config.toml
expert_mlp_ratio = 1
muon_scale = "match_rms_adamw"
lr_schedule = "cosine_restarts"
Rows from block 3 of a small audio frame classifier, named by matrix and row number. Rows with one number within an expert belong to one neuron, the router's apart. Each number is 50 + 12 x the weight over its row's rms, rounded and kept within 0 to 99. All counts start at 0.
Before each expert's rows are labels from the 100 clips, of 14976, where the router gives the expert most weight on average: "strongest on" is what is common among them. Only what is clearly more common there than usual is listed. The data: synthesized solo parts of chorales (CocoChorales). In brackets: how many of the 100.
# router: router (model.blocks.3.mlp.router.weight, 4x320, trained with AdamW), inputs 0-53
# up: expert up (model.blocks.3.mlp.up, 4x320x320), inputs 0-53
# down: expert down (model.blocks.3.mlp.down, 4x320x320, transposed), outputs 0-53

# expert 1
strongest on: note C#5 (53)
router.1:54 65 51 35 48 51 56 72 50 61 48 53 56 68 53 50 48 23 40 46 61 50 54 60 30 39 57 68 47 45 52 42 48 56 70 61 61 60 46 70 38 45 49 44 54 43 54 38 52 68 56 73 31 52
up.0:47 54 46 59 42 46 49 46 43 49 30 60 71 65 35 41 52 52 49 62 48 50 40 56 39 66 69 53 48 39 64 68 55 23 32 61 28 38 69 81 29 63 39 34 58 57 54 47 59 49 45 55 53 56
down.0:56 61 42 31 43 55 64 38 61 55 48 46 39 53 27 37 41 49 37 70 62 39 39 29 44 39 61 51 46 45 53 51 42 54 58 49 58 41 50 55 39 64 55 38 48 59 39 37 51 53 47 53 71 54
up.1:55 40 58 61 50 64 38 58 54 49 59 64 58 48 71 48 51 31 57 40 46 21 43 68 57 52 65 45 36 58 51 45 37 56 58 52 40 48 50 53 53 51 44 41 35 57 50 56 65 41 62 48 60 50
down.1:72 47 63 44 60 45 45 44 42 62 38 49 51 52 52 43 36 55 43 59 60 50 42 67 56 52 15 55 47 65 63 44 54 63 29 61 54 45 44 49 19 58 49 90 51 41 46 75 35 52 37 48 49 56
up.2:49 52 52 48 40 47 38 57 38 72 55 63 45 49 57 54 50 52 53 52 43 47 64 67 57 65 47 28 48 45 49 46 52 53 65 64 61 44 59 58 52 73 36 24 57 53 53 59 45 36 18 42 55 45
down.2:59 62 37 53 33 59 49 43 60 42 53 45 46 33 53 56 56 59 54 39 43 46 62 39 49 33 54 39 37 59 55 69 47 55 57 55 70 75 49 42 44 42 64 59 51 49 51 36 52 52 37 63 39 50
up.3:63 37 47 57 52 53 53 49 56 29 44 64 68 36 47 61 37 62 43 53 39 22 59 58 36 52 39 28 59 48 43 53 35 50 68 37 37 45 49 71 35 34 29 34 46 43 47 46 17 31 46 60 42 45
down.3:48 74 39 36 59 60 65 46 41 54 53 53 39 54 60 36 54 40 48 50 43 63 54 47 34 61 34 59 61 58 62 67 44 60 41 34 61 28 42 43 26 44 57 42 49 47 47 59 59 41 48 35 49 41
up.4:56 45 57 28 54 47 54 42 60 58 64 47 64 56 64 52 52 49 60 51 36 62 38 60 39 40 49 74 59 60 25 50 44 57 58 34 56 61 52 49 55 79 31 41 35 65 42 21 38 55 46 39 54 60
down.4:57 59 66 63 63 48 33 44 43 65 43 48 58 47 47 51 52 65 41 54 51 85 49 38 48 52 50 45 61 37 65 55 51 44 32 63 64 72 46 58 64 35 52 54 58 50 39 58 58 47 56 60 56 53
up.5:63 52 35 46 53 54 54 54 51 77 75 62 39 33 56 49 55 34 45 43 50 51 61 63 62 30 59 40 53 56 55 57 51 37 55 37 20 56 58 57 28 41 59 42 50 57 59 75 37 37 59 45 45 44
down.5:42 42 56 36 49 27 56 54 52 46 50 49 59 52 55 28 41 74 54 46 34 52 55 44 63 70 46 56 34 61 57 41 35 51 66 62 80 38 47 19 45 53 35 50 52 59 54 28 45 37 41 36 43 61
up.6:34 26 68 64 61 66 26 57 45 42 44 32 57 45 55 68 38 54 44 45 57 55 55 50 38 62 45 54 44 41 30 46 26 31 59 64 53 46 54 51 44 76 49 34 53 21 59 41 43 51 58 43 41 56
down.6:29 63 57 74 61 50 87 55 43 48 42 44 53 52 34 36 66 52 46 40 53 65 62 61 45 67 52 47 50 48 60 31 59 53 40 39 57 42 48 53 36 50 62 32 46 62 51 47 53 47 40 48 54 49
up.7:49 59 38 54 68 56 34 51 46 57 42 57 62 66 29 44 40 54 48 57 78 60 50 72 45 46 57 48 48 45 51 42 42 51 51 69 58 50 50 37 40 41 65 45 60 75 48 39 42 45 47 55 59 64
down.7:51 46 49 36 24 36 63 50 59 71 52 53 47 50 49 61 61 21 61 46 41 45 60 49 50 65 63 55 34 37 30 52 48 44 69 47 56 53 56 47 60 56 79 58 46 42 40 38 66 62 38 48 59 46
up.8:45 63 69 40 56 65 77 53 35 35 39 24 47 48 45 62 52 49 53 45 55 56 45 68 56 44 55 61 40 47 52 79 64 59 35 18 57 49 66 28 56 45 48 64 46 45 41 81 59 72 50 51 58 40
down.8:36 41 53 59 39 41 46 60 52 47 45 58 50 41 58 47 55 67 52 50 59 43 52 53 58 41 53 54 46 50 60 61 58 40 66 75 55 60 50 51 64 51 66 47 58 34 52 62 54 56 54 59 36 49
up.9:34 49 69 51 44 56 57 68 46 52 55 36 64 51 62 57 47 50 66 37 46 33 27 58 28 39 50 44 45 71 69 58 44 37 49 57 57 54 53 34 54 67 35 43 62 63 35 69 52 41 36 58 39 34
down.9:53 60 63 58 49 39 57 45 45 20 44 45 50 53 16 30 34 71 40 67 82 71 53 37 53 37 50 50 44 51 44 62 47 47 41 52 64 58 48 35 55 54 60 69 42 36 63 35 59 59 58 38 67 34
up.10:53 60 50 56 14 53 46 37 46 71 56 55 37 43 71 55 54 65 51 47 47 57 58 39 46 73 74 61 48 55 33 59 61 57 60 48 53 51 30 48 36 48 46 45 61 40 59 46 25 50 58 56 59 52
down.10:73 53 39 55 58 55 49 48 49 66 51 47 38 53 49 45 58 57 45 39 57 60 37 47 56 35 41 41 42 26 47 72 48 46 54 33 37 57 54 66 51 61 30 43 51 72 53 70 54 57 48 44 65 34
up.11:60 47 63 54 50 51 50 38 55 35 46 41 49 52 68 52 67 50 39 56 40 49 57 73 47 49 58 60 48 41 57 64 53 61 35 41 44 61 49 39 48 59 46 80 32 56 60 52 68 45 34 49 54 45
down.11:27 37 50 41 28 57 44 53 52 49 53 55 37 41 47 67 43 31 47 44 37 44 47 45 68 61 44 50 26 49 50 35 44 44 66 63 70 55 60 31 59 30 69 47 47 44 70 36 52 22 48 46 35 47
up.12:56 49 36 50 32 42 35 59 52 46 48 59 57 44 64 55 31 69 53 39 45 30 51 47 49 48 50 46 76 42 57 50 49 57 49 42 42 64 66 50 69 64 41 26 31 61 60 55 60 53 46 50 58 58
down.12:62 49 50 50 34 47 68 45 57 38 51 53 56 68 34 53 77 58 47 64 44 62 44 43 58 45 70 51 57 45 49 52 66 47 37 47 51 42 47 57 19 21 59 47 51 59 46 47 57 53 47 72 33 54
up.13:69 55 41 45 62 50 50 75 37 66 49 69 64 35 30 54 65 40 71 57 35 37 50 58 60 44 32 51 53 41 44 55 46 52 28 45 35 34 55 56 48 63 34 64 36 68 55 49 50 49 28 46 51 62
down.13:58 53 73 80 51 70 39 50 55 40 46 45 44 55 43 69 57 72 48 79 70 65 54 36 47 35 51 44 43 53 50 51 50 46 75 63 58 50 55 26 61 29 63 41 51 23 60 60 31 57 40 45 57 64

# expert 2
strongest on: tuba (37); note C#4 (35); note C4 (31)
router.2:34 42 52 44 66 55 53 48 62 29 52 48 61 57 47 52 51 61 47 35 51 49 51 41 53 51 44 40 44 41 51 50 40 26 37 38 67 42 53 48 42 43 43 66 63 58 33 47 39 46 45 27 71 50
up.0:58 50 50 52 67 56 60 43 45 63 51 45 54 29 36 59 52 35 48 68 57 48 57 34 51 42 47 57 61 61 51 47 47 60 43 47 49 48 55 46 48 33 35 49 37 49 45 53 41 72 46 64 58 45
down.0:32 49 70 41 65 78 54 50 58 64 45 69 72 72 55 56 54 56 53 54 62 28 55 45 38 35 42 36 50 56 34 39 47 49 29 47 28 42 46 54 37 70 33 31 49 46 47 49 58 53 57 58 46 55
up.1:38 55 43 58 17 55 40 48 50 33 35 46 37 40 32 51 35 25 49 54 22 37 52 42 43 58 84 49 34 41 62 44 62 41 67 59 48 44 63 38 29 53 77 52 54 56 43 72 48 40 48 59 69 39
down.1:56 54 64 53 31 41 40 46 57 55 50 50 66 54 38 47 52 71 57 58 46 31 44 73 46 69 75 52 52 58 39 48 58 44 72 55 45 42 50 49 49 45 38 55 51 81 39 61 24 53 51 44 29 62
up.2:52 24 43 46 52 65 56 36 64 45 39 48 49 29 44 49 65 46 55 29 43 46 56 33 48 56 50 63 31 42 43 45 65 51 51 43 63 66 37 33 45 66 27 69 56 44 50 51 50 48 66 49 49 47
down.2:56 48 59 50 39 65 50 60 52 59 54 50 38 47 68 48 44 72 42 46 56 06 48 62 53 73 41 50 54 57 61 53 64 49 48 68 73 42 56 70 52 48 67 68 47 55 46 41 61 64 57 41 36 48
up.3:40 56 34 61 40 50 58 71 43 42 56 56 36 40 52 60 59 28 50 39 69 58 45 66 26 55 26 36 42 48 36 68 40 57 51 61 43 43 41 49 56 66 50 55 57 52 52 45 63 43 56 63 50 34
down.3:44 49 50 40 30 34 57 51 42 33 51 51 51 45 34 49 49 56 42 55 57 59 53 67 55 50 43 50 50 39 56 44 37 58 76 40 46 53 49 58 39 64 55 68 51 28 52 43 52 51 70 47 55 61
up.4:62 39 53 45 33 43 55 54 34 54 46 73 60 57 60 59 54 46 68 48 48 62 49 40 63 39 50 32 62 47 60 48 53 40 56 49 55 30 58 44 82 60 66 57 30 57 58 64 57 44 42 62 44 39
down.4:23 40 47 55 47 38 55 50 55 54 44 46 44 42 44 59 55 55 45 53 37 55 50 60 39 46 39 62 47 55 43 29 38 60 63 60 41 39 47 35 34 74 67 50 57 72 40 86 57 52 44 63 70 53
up.5:71 54 50 30 44 48 45 61 78 58 85 63 58 54 53 51 48 58 60 72 42 61 43 59 45 24 46 49 37 68 45 57 42 52 59 41 62 72 51 51 41 51 51 27 31 53 37 44 41 72 40 47 74 50
down.5:40 51 48 56 46 57 51 50 49 53 53 36 67 52 49 47 57 39 45 65 33 83 51 68 56 75 63 59 68 66 63 39 48 53 55 64 48 36 46 48 52 37 36 50 44 36 35 66 40 87 61 58 38 51
up.6:57 42 56 40 30 43 56 48 59 31 43 53 45 26 27 54 36 46 50 60 27 38 43 72 53 52 65 60 58 75 53 49 40 51 54 84 28 39 75 37 72 50 37 45 48 46 36 53 33 27 55 63 39 79
down.6:51 53 52 41 57 48 48 52 59 47 47 53 60 38 56 37 64 58 57 39 57 35 55 56 47 65 63 43 22 41 54 61 49 54 47 39 59 62 52 39 51 53 33 67 50 45 39 69 46 44 46 52 44 59
up.7:43 68 30 54 30 71 41 40 43 67 58 53 46 49 49 40 31 39 58 45 55 53 44 36 66 43 64 53 43 48 51 31 47 64 40 63 40 63 67 62 42 30 59 27 34 41 49 28 44 55 39 53 64 60
down.7:62 57 63 50 60 61 27 51 39 40 41 54 42 68 53 57 49 73 62 61 33 38 53 44 44 69 61 49 42 53 48 53 47 58 61 51 53 37 54 38 48 27 45 48 46 48 61 55 71 52 38 66 38 57
up.8:42 64 39 55 75 40 31 40 40 36 59 55 68 69 39 68 64 55 44 59 28 46 53 27 42 37 58 43 49 55 53 48 29 54 36 56 49 40 43 39 52 46 31 48 46 57 38 22 37 61 83 62 55 39
down.8:60 42 42 61 65 69 52 55 60 35 45 54 17 44 46 29 41 40 51 61 42 41 62 29 52 36 28 44 58 54 73 79 56 49 40 31 47 49 45 60 35 47 47 51 56 47 53 63 54 62 54 43 60 54
up.9:58 47 60 50 38 53 49 60 28 60 31 35 65 67 50 53 42 34 70 39 70 36 44 57 48 32 59 62 53 47 44 55 52 55 52 44 58 46 55 63 57 45 36 63 48 60 27 50 67 52 62 69 41 46
down.9:40 62 23 25 54 47 57 52 56 42 47 59 66 61 55 62 56 27 61 43 47 41 40 46 40 57 55 50 64 50 48 56 46 55 43 65 46 49 47 56 55 41 25 57 53 30 39 63 60 43 50 24 69 46
up.10:40 49 58 48 65 41 53 50 65 51 51 36 77 39 71 53 48 51 54 55 49 66 28 54 61 45 29 34 59 43 43 52 41 48 55 57 55 45 61 37 43 66 41 46 31 51 46 56 70 31 41 47 62 29
down.10:22 47 44 70 64 32 52 54 47 37 46 48 72 56 45 38 68 53 39 57 59 60 44 56 48 51 49 42 59 43 58 52 32 55 39 49 53 58 53 59 49 51 73 44 53 39 55 46 54 32 45 60 42 42
up.11:77 38 47 38 44 61 41 55 31 47 50 37 41 46 29 50 52 54 56 64 51 48 34 49 58 45 49 46 58 54 48 71 53 50 60 50 54 42 56 62 35 41 49 47 66 30 52 69 44 68 58 57 51 60
down.11:47 44 59 49 70 40 47 53 57 48 56 60 59 43 46 60 67 43 45 46 68 77 43 57 49 42 37 47 26 58 59 44 55 59 41 65 43 68 43 54 69 41 50 54 47 41 39 52 76 64 60 55 49 50
up.12:41 49 45 34 28 69 41 77 62 65 43 53 43 54 41 64 45 28 49 40 48 58 54 38 45 64 56 48 30 39 48 30 41 48 31 62 45 46 37 46 48 42 53 37 52 59 59 60 50 35 43 53 62 44
down.12:45 56 57 39 61 51 80 52 41 42 53 51 44 46 55 53 63 57 54 50 55 59 42 55 52 23 39 49 24 58 53 49 65 56 45 63 71 75 42 57 36 64 43 63 53 49 53 62 53 59 60 59 51 41
up.13:51 77 37 38 47 32 42 54 43 64 44 65 33 51 64 48 52 78 45 49 50 65 46 64 48 30 36 23 56 44 38 62 38 44 33 26 40 44 58 51 97 55 41 57 36 42 57 67 44 50 55 42 85 38
down.13:68 56 52 61 51 52 59 42 61 39 52 54 54 52 48 48 46 44 38 42 46 10 54 74 58 45 39 56 64 41 42 51 44 45 53 49 55 75 53 36 82 38 45 53 52 34 44 65 42 52 60 41 73 61

# expert 3
strongest on: note F#5 (50); note G#4 (38)
router.3:35 54 54 48 50 49 63 52 52 81 54 58 41 36 68 48 53 56 64 59 41 43 39 56 32 43 39 47 72 53 60 60 49 66 34 29 41 63 42 35 47 65 60 41 42 39 65 43 62 44 65 41 50 49
up.0:72 50 55 50 49 39 56 39 65 45 32 58 53 52 53 61 47 72 66 52 49 56 45 44 53 67 42 44 55 69 38 28 41 31 33 79 52 43 48 80 66 39 73 48 52 69 63 62 43 42 45 45 56 65
down.0:44 56 48 64 52 41 73 44 37 61 52 39 55 34 45 42 32 55 53 49 48 55 49 73 55 39 50 50 64 35 51 33 34 40 39 28 43 57 47 70 63 57 38 70 48 97 42 49 56 63 55 57 53 41
up.1:46 42 52 79 40 47 45 64 50 32 32 54 37 49 57 54 53 51 53 44 57 49 56 48 56 38 52 53 54 57 49 37 45 53 50 52 28 55 69 85 41 65 44 43 58 54 39 31 56 51 69 50 34 37
down.1:58 57 51 59 63 29 50 54 45 63 59 45 37 54 37 60 60 52 35 51 71 50 45 36 32 73 49 49 48 57 33 48 49 50 52 61 54 47 48 44 46 39 30 54 53 68 48 62 67 34 60 42 49 46
up.2:42 34 31 42 49 48 26 57 35 44 65 45 49 45 70 33 44 34 62 65 55 50 61 57 43 55 38 63 70 50 52 34 62 52 61 62 73 47 42 35 52 44 27 33 64 65 31 58 46 58 33 49 50 49
down.2:56 51 37 42 49 77 66 38 63 19 45 44 51 53 51 63 70 59 58 40 57 67 52 55 51 64 57 64 50 53 74 52 58 50 50 69 27 25 53 53 57 43 52 58 29 59 50 40 66 50 66 81 55 47
up.3:71 52 47 55 50 56 45 48 42 61 48 54 57 48 41 69 45 39 46 56 40 39 43 52 43 56 32 51 52 51 56 52 49 52 46 77 68 30 36 49 61 48 46 36 56 43 38 63 54 44 48 46 48 47
down.3:42 41 60 46 68 51 64 50 43 79 48 42 55 63 52 41 56 58 51 20 46 00 51 79 52 28 48 60 47 47 29 44 53 47 61 42 37 53 56 32 55 68 72 74 44 39 45 60 32 35 51 40 50 61
up.4:73 44 45 39 35 65 37 67 42 61 48 49 50 37 66 63 40 76 60 59 46 45 52 58 40 62 41 51 57 41 54 47 69 42 40 52 68 50 54 54 59 39 51 63 54 58 54 53 42 62 36 39 66 50
down.4:53 54 40 36 49 62 61 54 47 45 52 53 70 55 49 48 41 53 60 62 54 37 40 27 46 56 39 58 49 57 38 54 29 40 42 61 48 34 54 56 54 34 57 61 53 49 50 44 54 56 47 62 40 57
up.5:57 56 49 61 22 34 42 53 41 61 48 62 45 47 55 60 71 49 44 58 48 60 48 51 51 39 47 42 35 56 44 74 35 57 41 53 56 45 51 47 57 46 53 43 53 52 60 53 52 56 52 51 40 54
down.5:58 37 50 61 42 57 59 54 36 48 50 59 48 58 44 43 52 48 46 53 60 33 52 65 53 77 49 54 58 43 29 43 54 61 64 36 58 47 54 41 55 48 36 47 50 47 61 64 59 47 83 43 72 50
up.6:36 52 27 42 53 61 36 62 38 63 36 24 23 59 45 32 56 32 59 32 39 46 35 37 52 60 51 44 40 43 63 50 53 70 38 48 46 48 49 62 61 50 32 50 33 52 66 77 43 49 46 44 56 51
down.6:53 50 62 46 56 63 45 60 54 72 49 56 38 59 57 53 60 61 58 39 49 32 58 84 44 42 53 46 13 41 59 32 47 55 23 37 44 47 49 52 59 25 38 42 40 40 55 39 48 65 53 37 50 41
up.7:40 33 51 49 34 45 38 66 63 62 59 60 42 54 43 81 46 49 67 37 57 55 40 37 54 40 66 44 54 33 52 52 55 50 57 25 54 36 57 51 43 74 60 51 41 35 59 44 33 71 32 46 65 52
down.7:41 57 54 75 39 43 61 51 46 33 53 49 20 57 66 37 45 38 51 50 51 43 58 43 47 78 69 31 59 53 56 45 54 38 51 35 52 71 48 35 52 46 61 63 55 24 33 55 67 50 68 53 43 36
up.8:45 70 46 55 39 59 50 49 56 48 31 41 54 54 59 48 54 41 64 34 45 66 58 50 55 68 69 33 64 48 55 53 68 62 50 53 64 37 50 65 55 50 40 61 60 54 33 70 47 43 50 48 57 41
down.8:52 61 52 47 64 55 38 54 50 56 45 51 75 70 53 59 62 42 63 47 26 75 44 45 33 45 47 50 31 60 44 54 54 27 45 57 56 58 51 59 66 49 51 40 48 51 53 49 45 64 61 55 51 63
up.9:26 33 61 51 47 35 50 75 57 20 21 33 39 49 52 34 59 54 46 35 53 34 48 91 45 63 35 42 42 54 67 27 58 50 36 49 57 42 53 60 58 55 43 46 35 54 54 78 65 57 71 43 61 40
down.9:69 52 41 43 41 56 32 53 40 70 50 43 48 57 41 57 37 45 49 49 49 52 60 34 39 46 49 53 67 41 44 40 40 43 61 92 52 38 52 41 17 55 49 60 49 57 39 47 49 63 53 37 48 39
up.10:38 48 49 50 73 64 53 68 35 41 73 48 39 54 59 72 54 31 48 46 23 66 52 63 37 60 35 51 50 47 51 41 77 53 51 49 40 38 27 54 55 49 52 42 31 52 25 47 53 70 65 76 41 73
down.10:46 49 63 61 61 65 30 46 52 56 46 48 58 68 54 70 61 57 54 65 59 61 53 11 77 49 39 54 42 43 66 58 56 51 50 75 46 51 54 74 37 61 37 58 47 32 53 46 54 76 50 42 52 69
up.11:33 35 52 56 46 54 39 55 61 65 29 62 75 33 44 44 38 51 54 47 65 43 67 52 50 65 55 36 33 68 60 44 55 39 47 36 47 66 17 43 61 49 47 66 38 46 23 37 66 56 45 46 33 64
down.11:58 55 54 47 68 64 58 41 57 48 52 49 58 68 65 71 65 34 40 30 43 34 47 38 63 33 61 43 60 47 57 30 37 42 56 74 42 36 59 49 56 30 63 52 59 47 32 71 32 37 61 45 38 36
up.12:42 50 41 60 75 77 45 39 30 60 58 55 70 61 58 37 69 54 46 33 36 46 49 69 40 62 50 59 51 42 45 43 25 66 48 60 66 54 62 50 65 60 41 65 49 42 52 29 45 44 35 38 60 43
down.12:48 42 76 44 38 39 36 40 55 43 56 55 56 47 42 37 49 70 55 66 47 57 54 30 53 66 46 50 52 44 43 58 34 54 55 53 36 35 36 31 55 40 48 49 57 58 39 59 34 66 38 62 79 51
up.13:59 44 82 56 51 38 44 46 52 71 27 35 30 53 67 58 52 56 38 47 45 41 68 60 46 48 40 46 46 48 48 47 45 42 55 65 43 54 39 34 74 22 73 41 36 61 56 26 24 39 37 49 57 39
down.13:53 55 43 25 49 63 63 55 41 52 44 54 38 40 41 36 48 63 44 48 39 37 42 45 49 32 65 51 40 27 45 47 53 47 51 50 43 53 55 39 92 37 38 49 48 50 50 42 28 44 42 37 42 44

# expert 0
strongest on: note F5 (34); note C5 (34)
router.0:73 50 42 72 47 49 46 26 32 31 32 48 44 32 48 38 44 59 51 37 39 53 52 54 81 52 64 61 59 60 43 46 67 52 71 71 40 36 43 46 70 44 36 52 43 56 38 62 58 41 44 65 39 61
up.0:31 44 55 54 59 63 74 35 59 42 38 52 57 29 35 17 51 49 42 34 50 42 52 46 45 64 46 36 73 65 48 44 33 54 58 47 40 72 49 60 58 57 29 45 34 39 63 49 53 65 46 47 55 59
down.0:54 45 47 55 33 62 19 49 46 63 45 56 49 57 45 31 48 40 34 54 64 80 49 48 36 47 50 55 74 55 32 67 44 30 45 25 58 37 44 59 50 56 58 37 53 53 50 61 44 35 45 56 52 45
up.1:31 52 63 48 58 41 46 37 40 57 60 50 35 47 37 53 58 48 60 77 68 69 33 41 57 40 65 52 54 42 63 43 33 54 55 29 53 45 51 47 44 33 61 41 44 62 34 69 29 39 57 69 40 53
down.1:41 47 50 45 67 46 21 52 46 53 54 44 33 47 63 28 68 50 62 54 62 49 51 69 56 38 56 62 64 43 59 38 51 51 29 48 20 53 55 53 27 69 66 28 50 36 56 73 72 47 45 54 40 46
up.2:62 45 43 62 47 35 40 34 56 33 56 58 71 62 68 49 51 37 62 53 76 65 61 38 49 66 62 62 60 50 62 48 48 47 51 29 64 67 50 34 57 61 61 43 32 49 41 57 66 69 61 32 46 56
down.2:52 46 62 49 56 58 74 43 33 51 46 49 36 52 53 50 59 33 44 44 50 42 55 31 53 69 36 49 54 50 56 46 44 50 61 35 49 48 51 39 70 52 79 41 46 81 67 50 68 50 43 58 51 43
up.3:56 54 38 50 49 37 27 60 54 48 66 52 66 16 61 69 41 39 53 51 53 18 50 57 41 25 47 49 47 31 56 62 33 57 47 59 43 48 42 75 44 43 31 50 55 67 39 34 51 63 64 47 43 37
down.3:48 44 45 64 47 44 51 36 36 62 48 40 52 39 41 53 02 45 49 41 48 59 41 48 71 56 47 63 46 73 62 46 43 59 30 63 61 44 60 73 56 48 44 72 43 42 57 65 40 55 46 40 39 57
up.4:69 50 53 45 83 41 36 57 53 66 63 46 47 48 37 59 44 52 63 61 30 45 48 63 65 71 40 31 62 55 35 36 26 60 60 59 32 38 45 51 47 27 60 42 26 60 38 32 07 37 61 49 46 58
down.4:34 55 44 57 68 47 50 44 37 27 46 62 43 48 47 60 61 60 48 55 41 66 57 54 53 60 60 66 32 33 50 48 41 36 71 77 43 35 50 58 36 54 35 53 45 24 47 68 50 39 55 47 40 52
up.5:31 49 27 45 62 45 82 45 46 63 46 59 38 48 45 48 48 43 53 46 48 73 37 44 51 60 53 65 57 57 39 52 25 48 48 57 25 66 48 43 50 61 63 36 44 50 62 48 65 58 46 51 43 40
down.5:67 59 54 46 78 44 60 53 50 45 46 61 48 47 61 60 55 51 52 50 57 36 51 59 42 49 39 65 51 40 29 53 51 55 42 30 51 57 51 64 56 64 30 42 54 32 22 59 51 58 57 28 44 53
up.6:58 31 56 76 40 50 55 64 77 38 50 55 61 53 41 51 51 72 55 46 43 46 40 43 27 41 40 52 52 37 53 50 64 66 50 60 60 58 34 68 56 43 51 40 50 66 54 46 54 48 40 41 48 42
down.6:35 54 32 57 47 44 18 48 43 42 42 54 26 45 54 38 42 47 58 60 54 56 45 80 47 85 50 48 45 43 14 39 42 52 80 50 74 70 55 52 18 49 33 50 60 72 44 54 57 54 49 34 46 48
up.7:64 48 41 62 62 45 48 40 48 45 32 39 64 55 38 56 58 47 57 59 40 43 38 65 40 56 26 43 44 34 48 52 28 77 48 53 34 37 61 55 42 45 57 72 39 62 40 49 57 58 56 62 43 47
down.7:45 50 43 48 38 59 67 52 46 45 50 50 49 46 50 50 37 72 56 68 48 38 43 57 39 44 66 45 45 61 65 60 54 50 64 54 53 30 48 78 47 49 41 52 41 52 54 40 31 33 50 47 70 60
up.8:60 51 35 46 55 47 57 44 49 39 53 56 44 24 63 40 46 64 59 73 34 73 48 55 69 40 57 56 58 57 61 33 38 59 45 44 72 54 48 52 54 52 44 46 60 55 41 63 20 46 61 55 79 52
down.8:58 50 28 34 57 32 52 50 49 61 51 48 52 50 34 47 40 49 51 60 52 52 53 30 50 40 52 50 40 52 47 45 47 37 28 66 58 45 48 80 49 08 58 56 52 61 47 59 48 45 64 48 39 54
up.9:50 34 68 55 38 39 60 40 59 51 37 49 39 55 64 64 52 62 46 31 51 65 46 45 54 59 49 45 57 45 50 35 39 66 38 58 49 41 45 75 65 46 62 57 63 75 35 74 46 28 57 58 40 59
down.9:61 67 62 21 79 63 56 54 51 55 51 56 32 57 64 47 36 44 53 47 44 48 51 60 41 53 32 51 45 44 63 65 66 40 55 35 47 62 57 59 47 45 32 49 38 46 55 53 62 53 29 34 50 52
up.10:42 53 46 52 57 29 60 54 28 32 83 42 49 58 63 65 59 49 50 59 48 55 25 46 48 44 61 40 43 71 52 66 53 54 49 45 33 49 57 43 41 38 69 58 55 40 56 68 67 62 52 54 43 52
down.10:49 60 52 57 41 54 55 52 38 34 47 54 54 65 62 30 58 50 49 38 54 61 55 25 56 48 32 48 45 45 52 48 41 52 53 28 60 62 48 35 35 65 87 38 49 39 44 64 54 46 66 49 45 63
up.11:46 51 65 26 70 50 46 37 69 34 63 35 63 47 29 62 43 40 54 64 55 55 59 22 58 65 66 54 60 49 53 32 35 53 66 48 56 54 49 33 45 35 48 38 56 62 58 62 56 66 52 60 59 66
down.11:49 57 30 14 50 61 59 49 25 42 56 53 52 44 48 45 53 43 46 63 50 35 55 58 43 48 43 50 41 66 44 40 39 54 26 54 45 73 55 52 58 59 43 60 59 24 48 47 30 59 57 37 49 42
up.12:48 57 43 38 58 44 54 49 43 39 34 46 47 52 67 64 38 40 52 53 75 53 35 61 70 54 57 68 37 34 37 43 63 44 42 57 49 59 76 27 55 60 61 45 58 38 54 42 29 52 42 47 67 46
down.12:26 55 51 49 52 60 79 53 48 67 56 48 32 72 38 57 53 37 48 43 47 39 59 24 52 32 55 46 66 48 63 49 57 41 53 35 40 57 42 45 72 45 39 38 54 16 54 53 61 47 50 32 52 47
up.13:57 39 41 38 70 48 51 50 55 50 60 31 58 49 21 43 55 36 55 41 46 50 55 55 38 57 45 47 46 45 44 11 62 38 45 52 41 55 64 67 66 55 33 49 39 53 36 45 44 57 53 37 45 55
down.13:23 54 71 53 43 25 38 57 40 56 45 58 16 54 55 58 60 59 51 41 52 61 57 39 74 54 86 48 70 57 15 38 60 46 63 48 68 36 41 68 42 26 43 53 45 59 57 55 51 53 34 23 54 37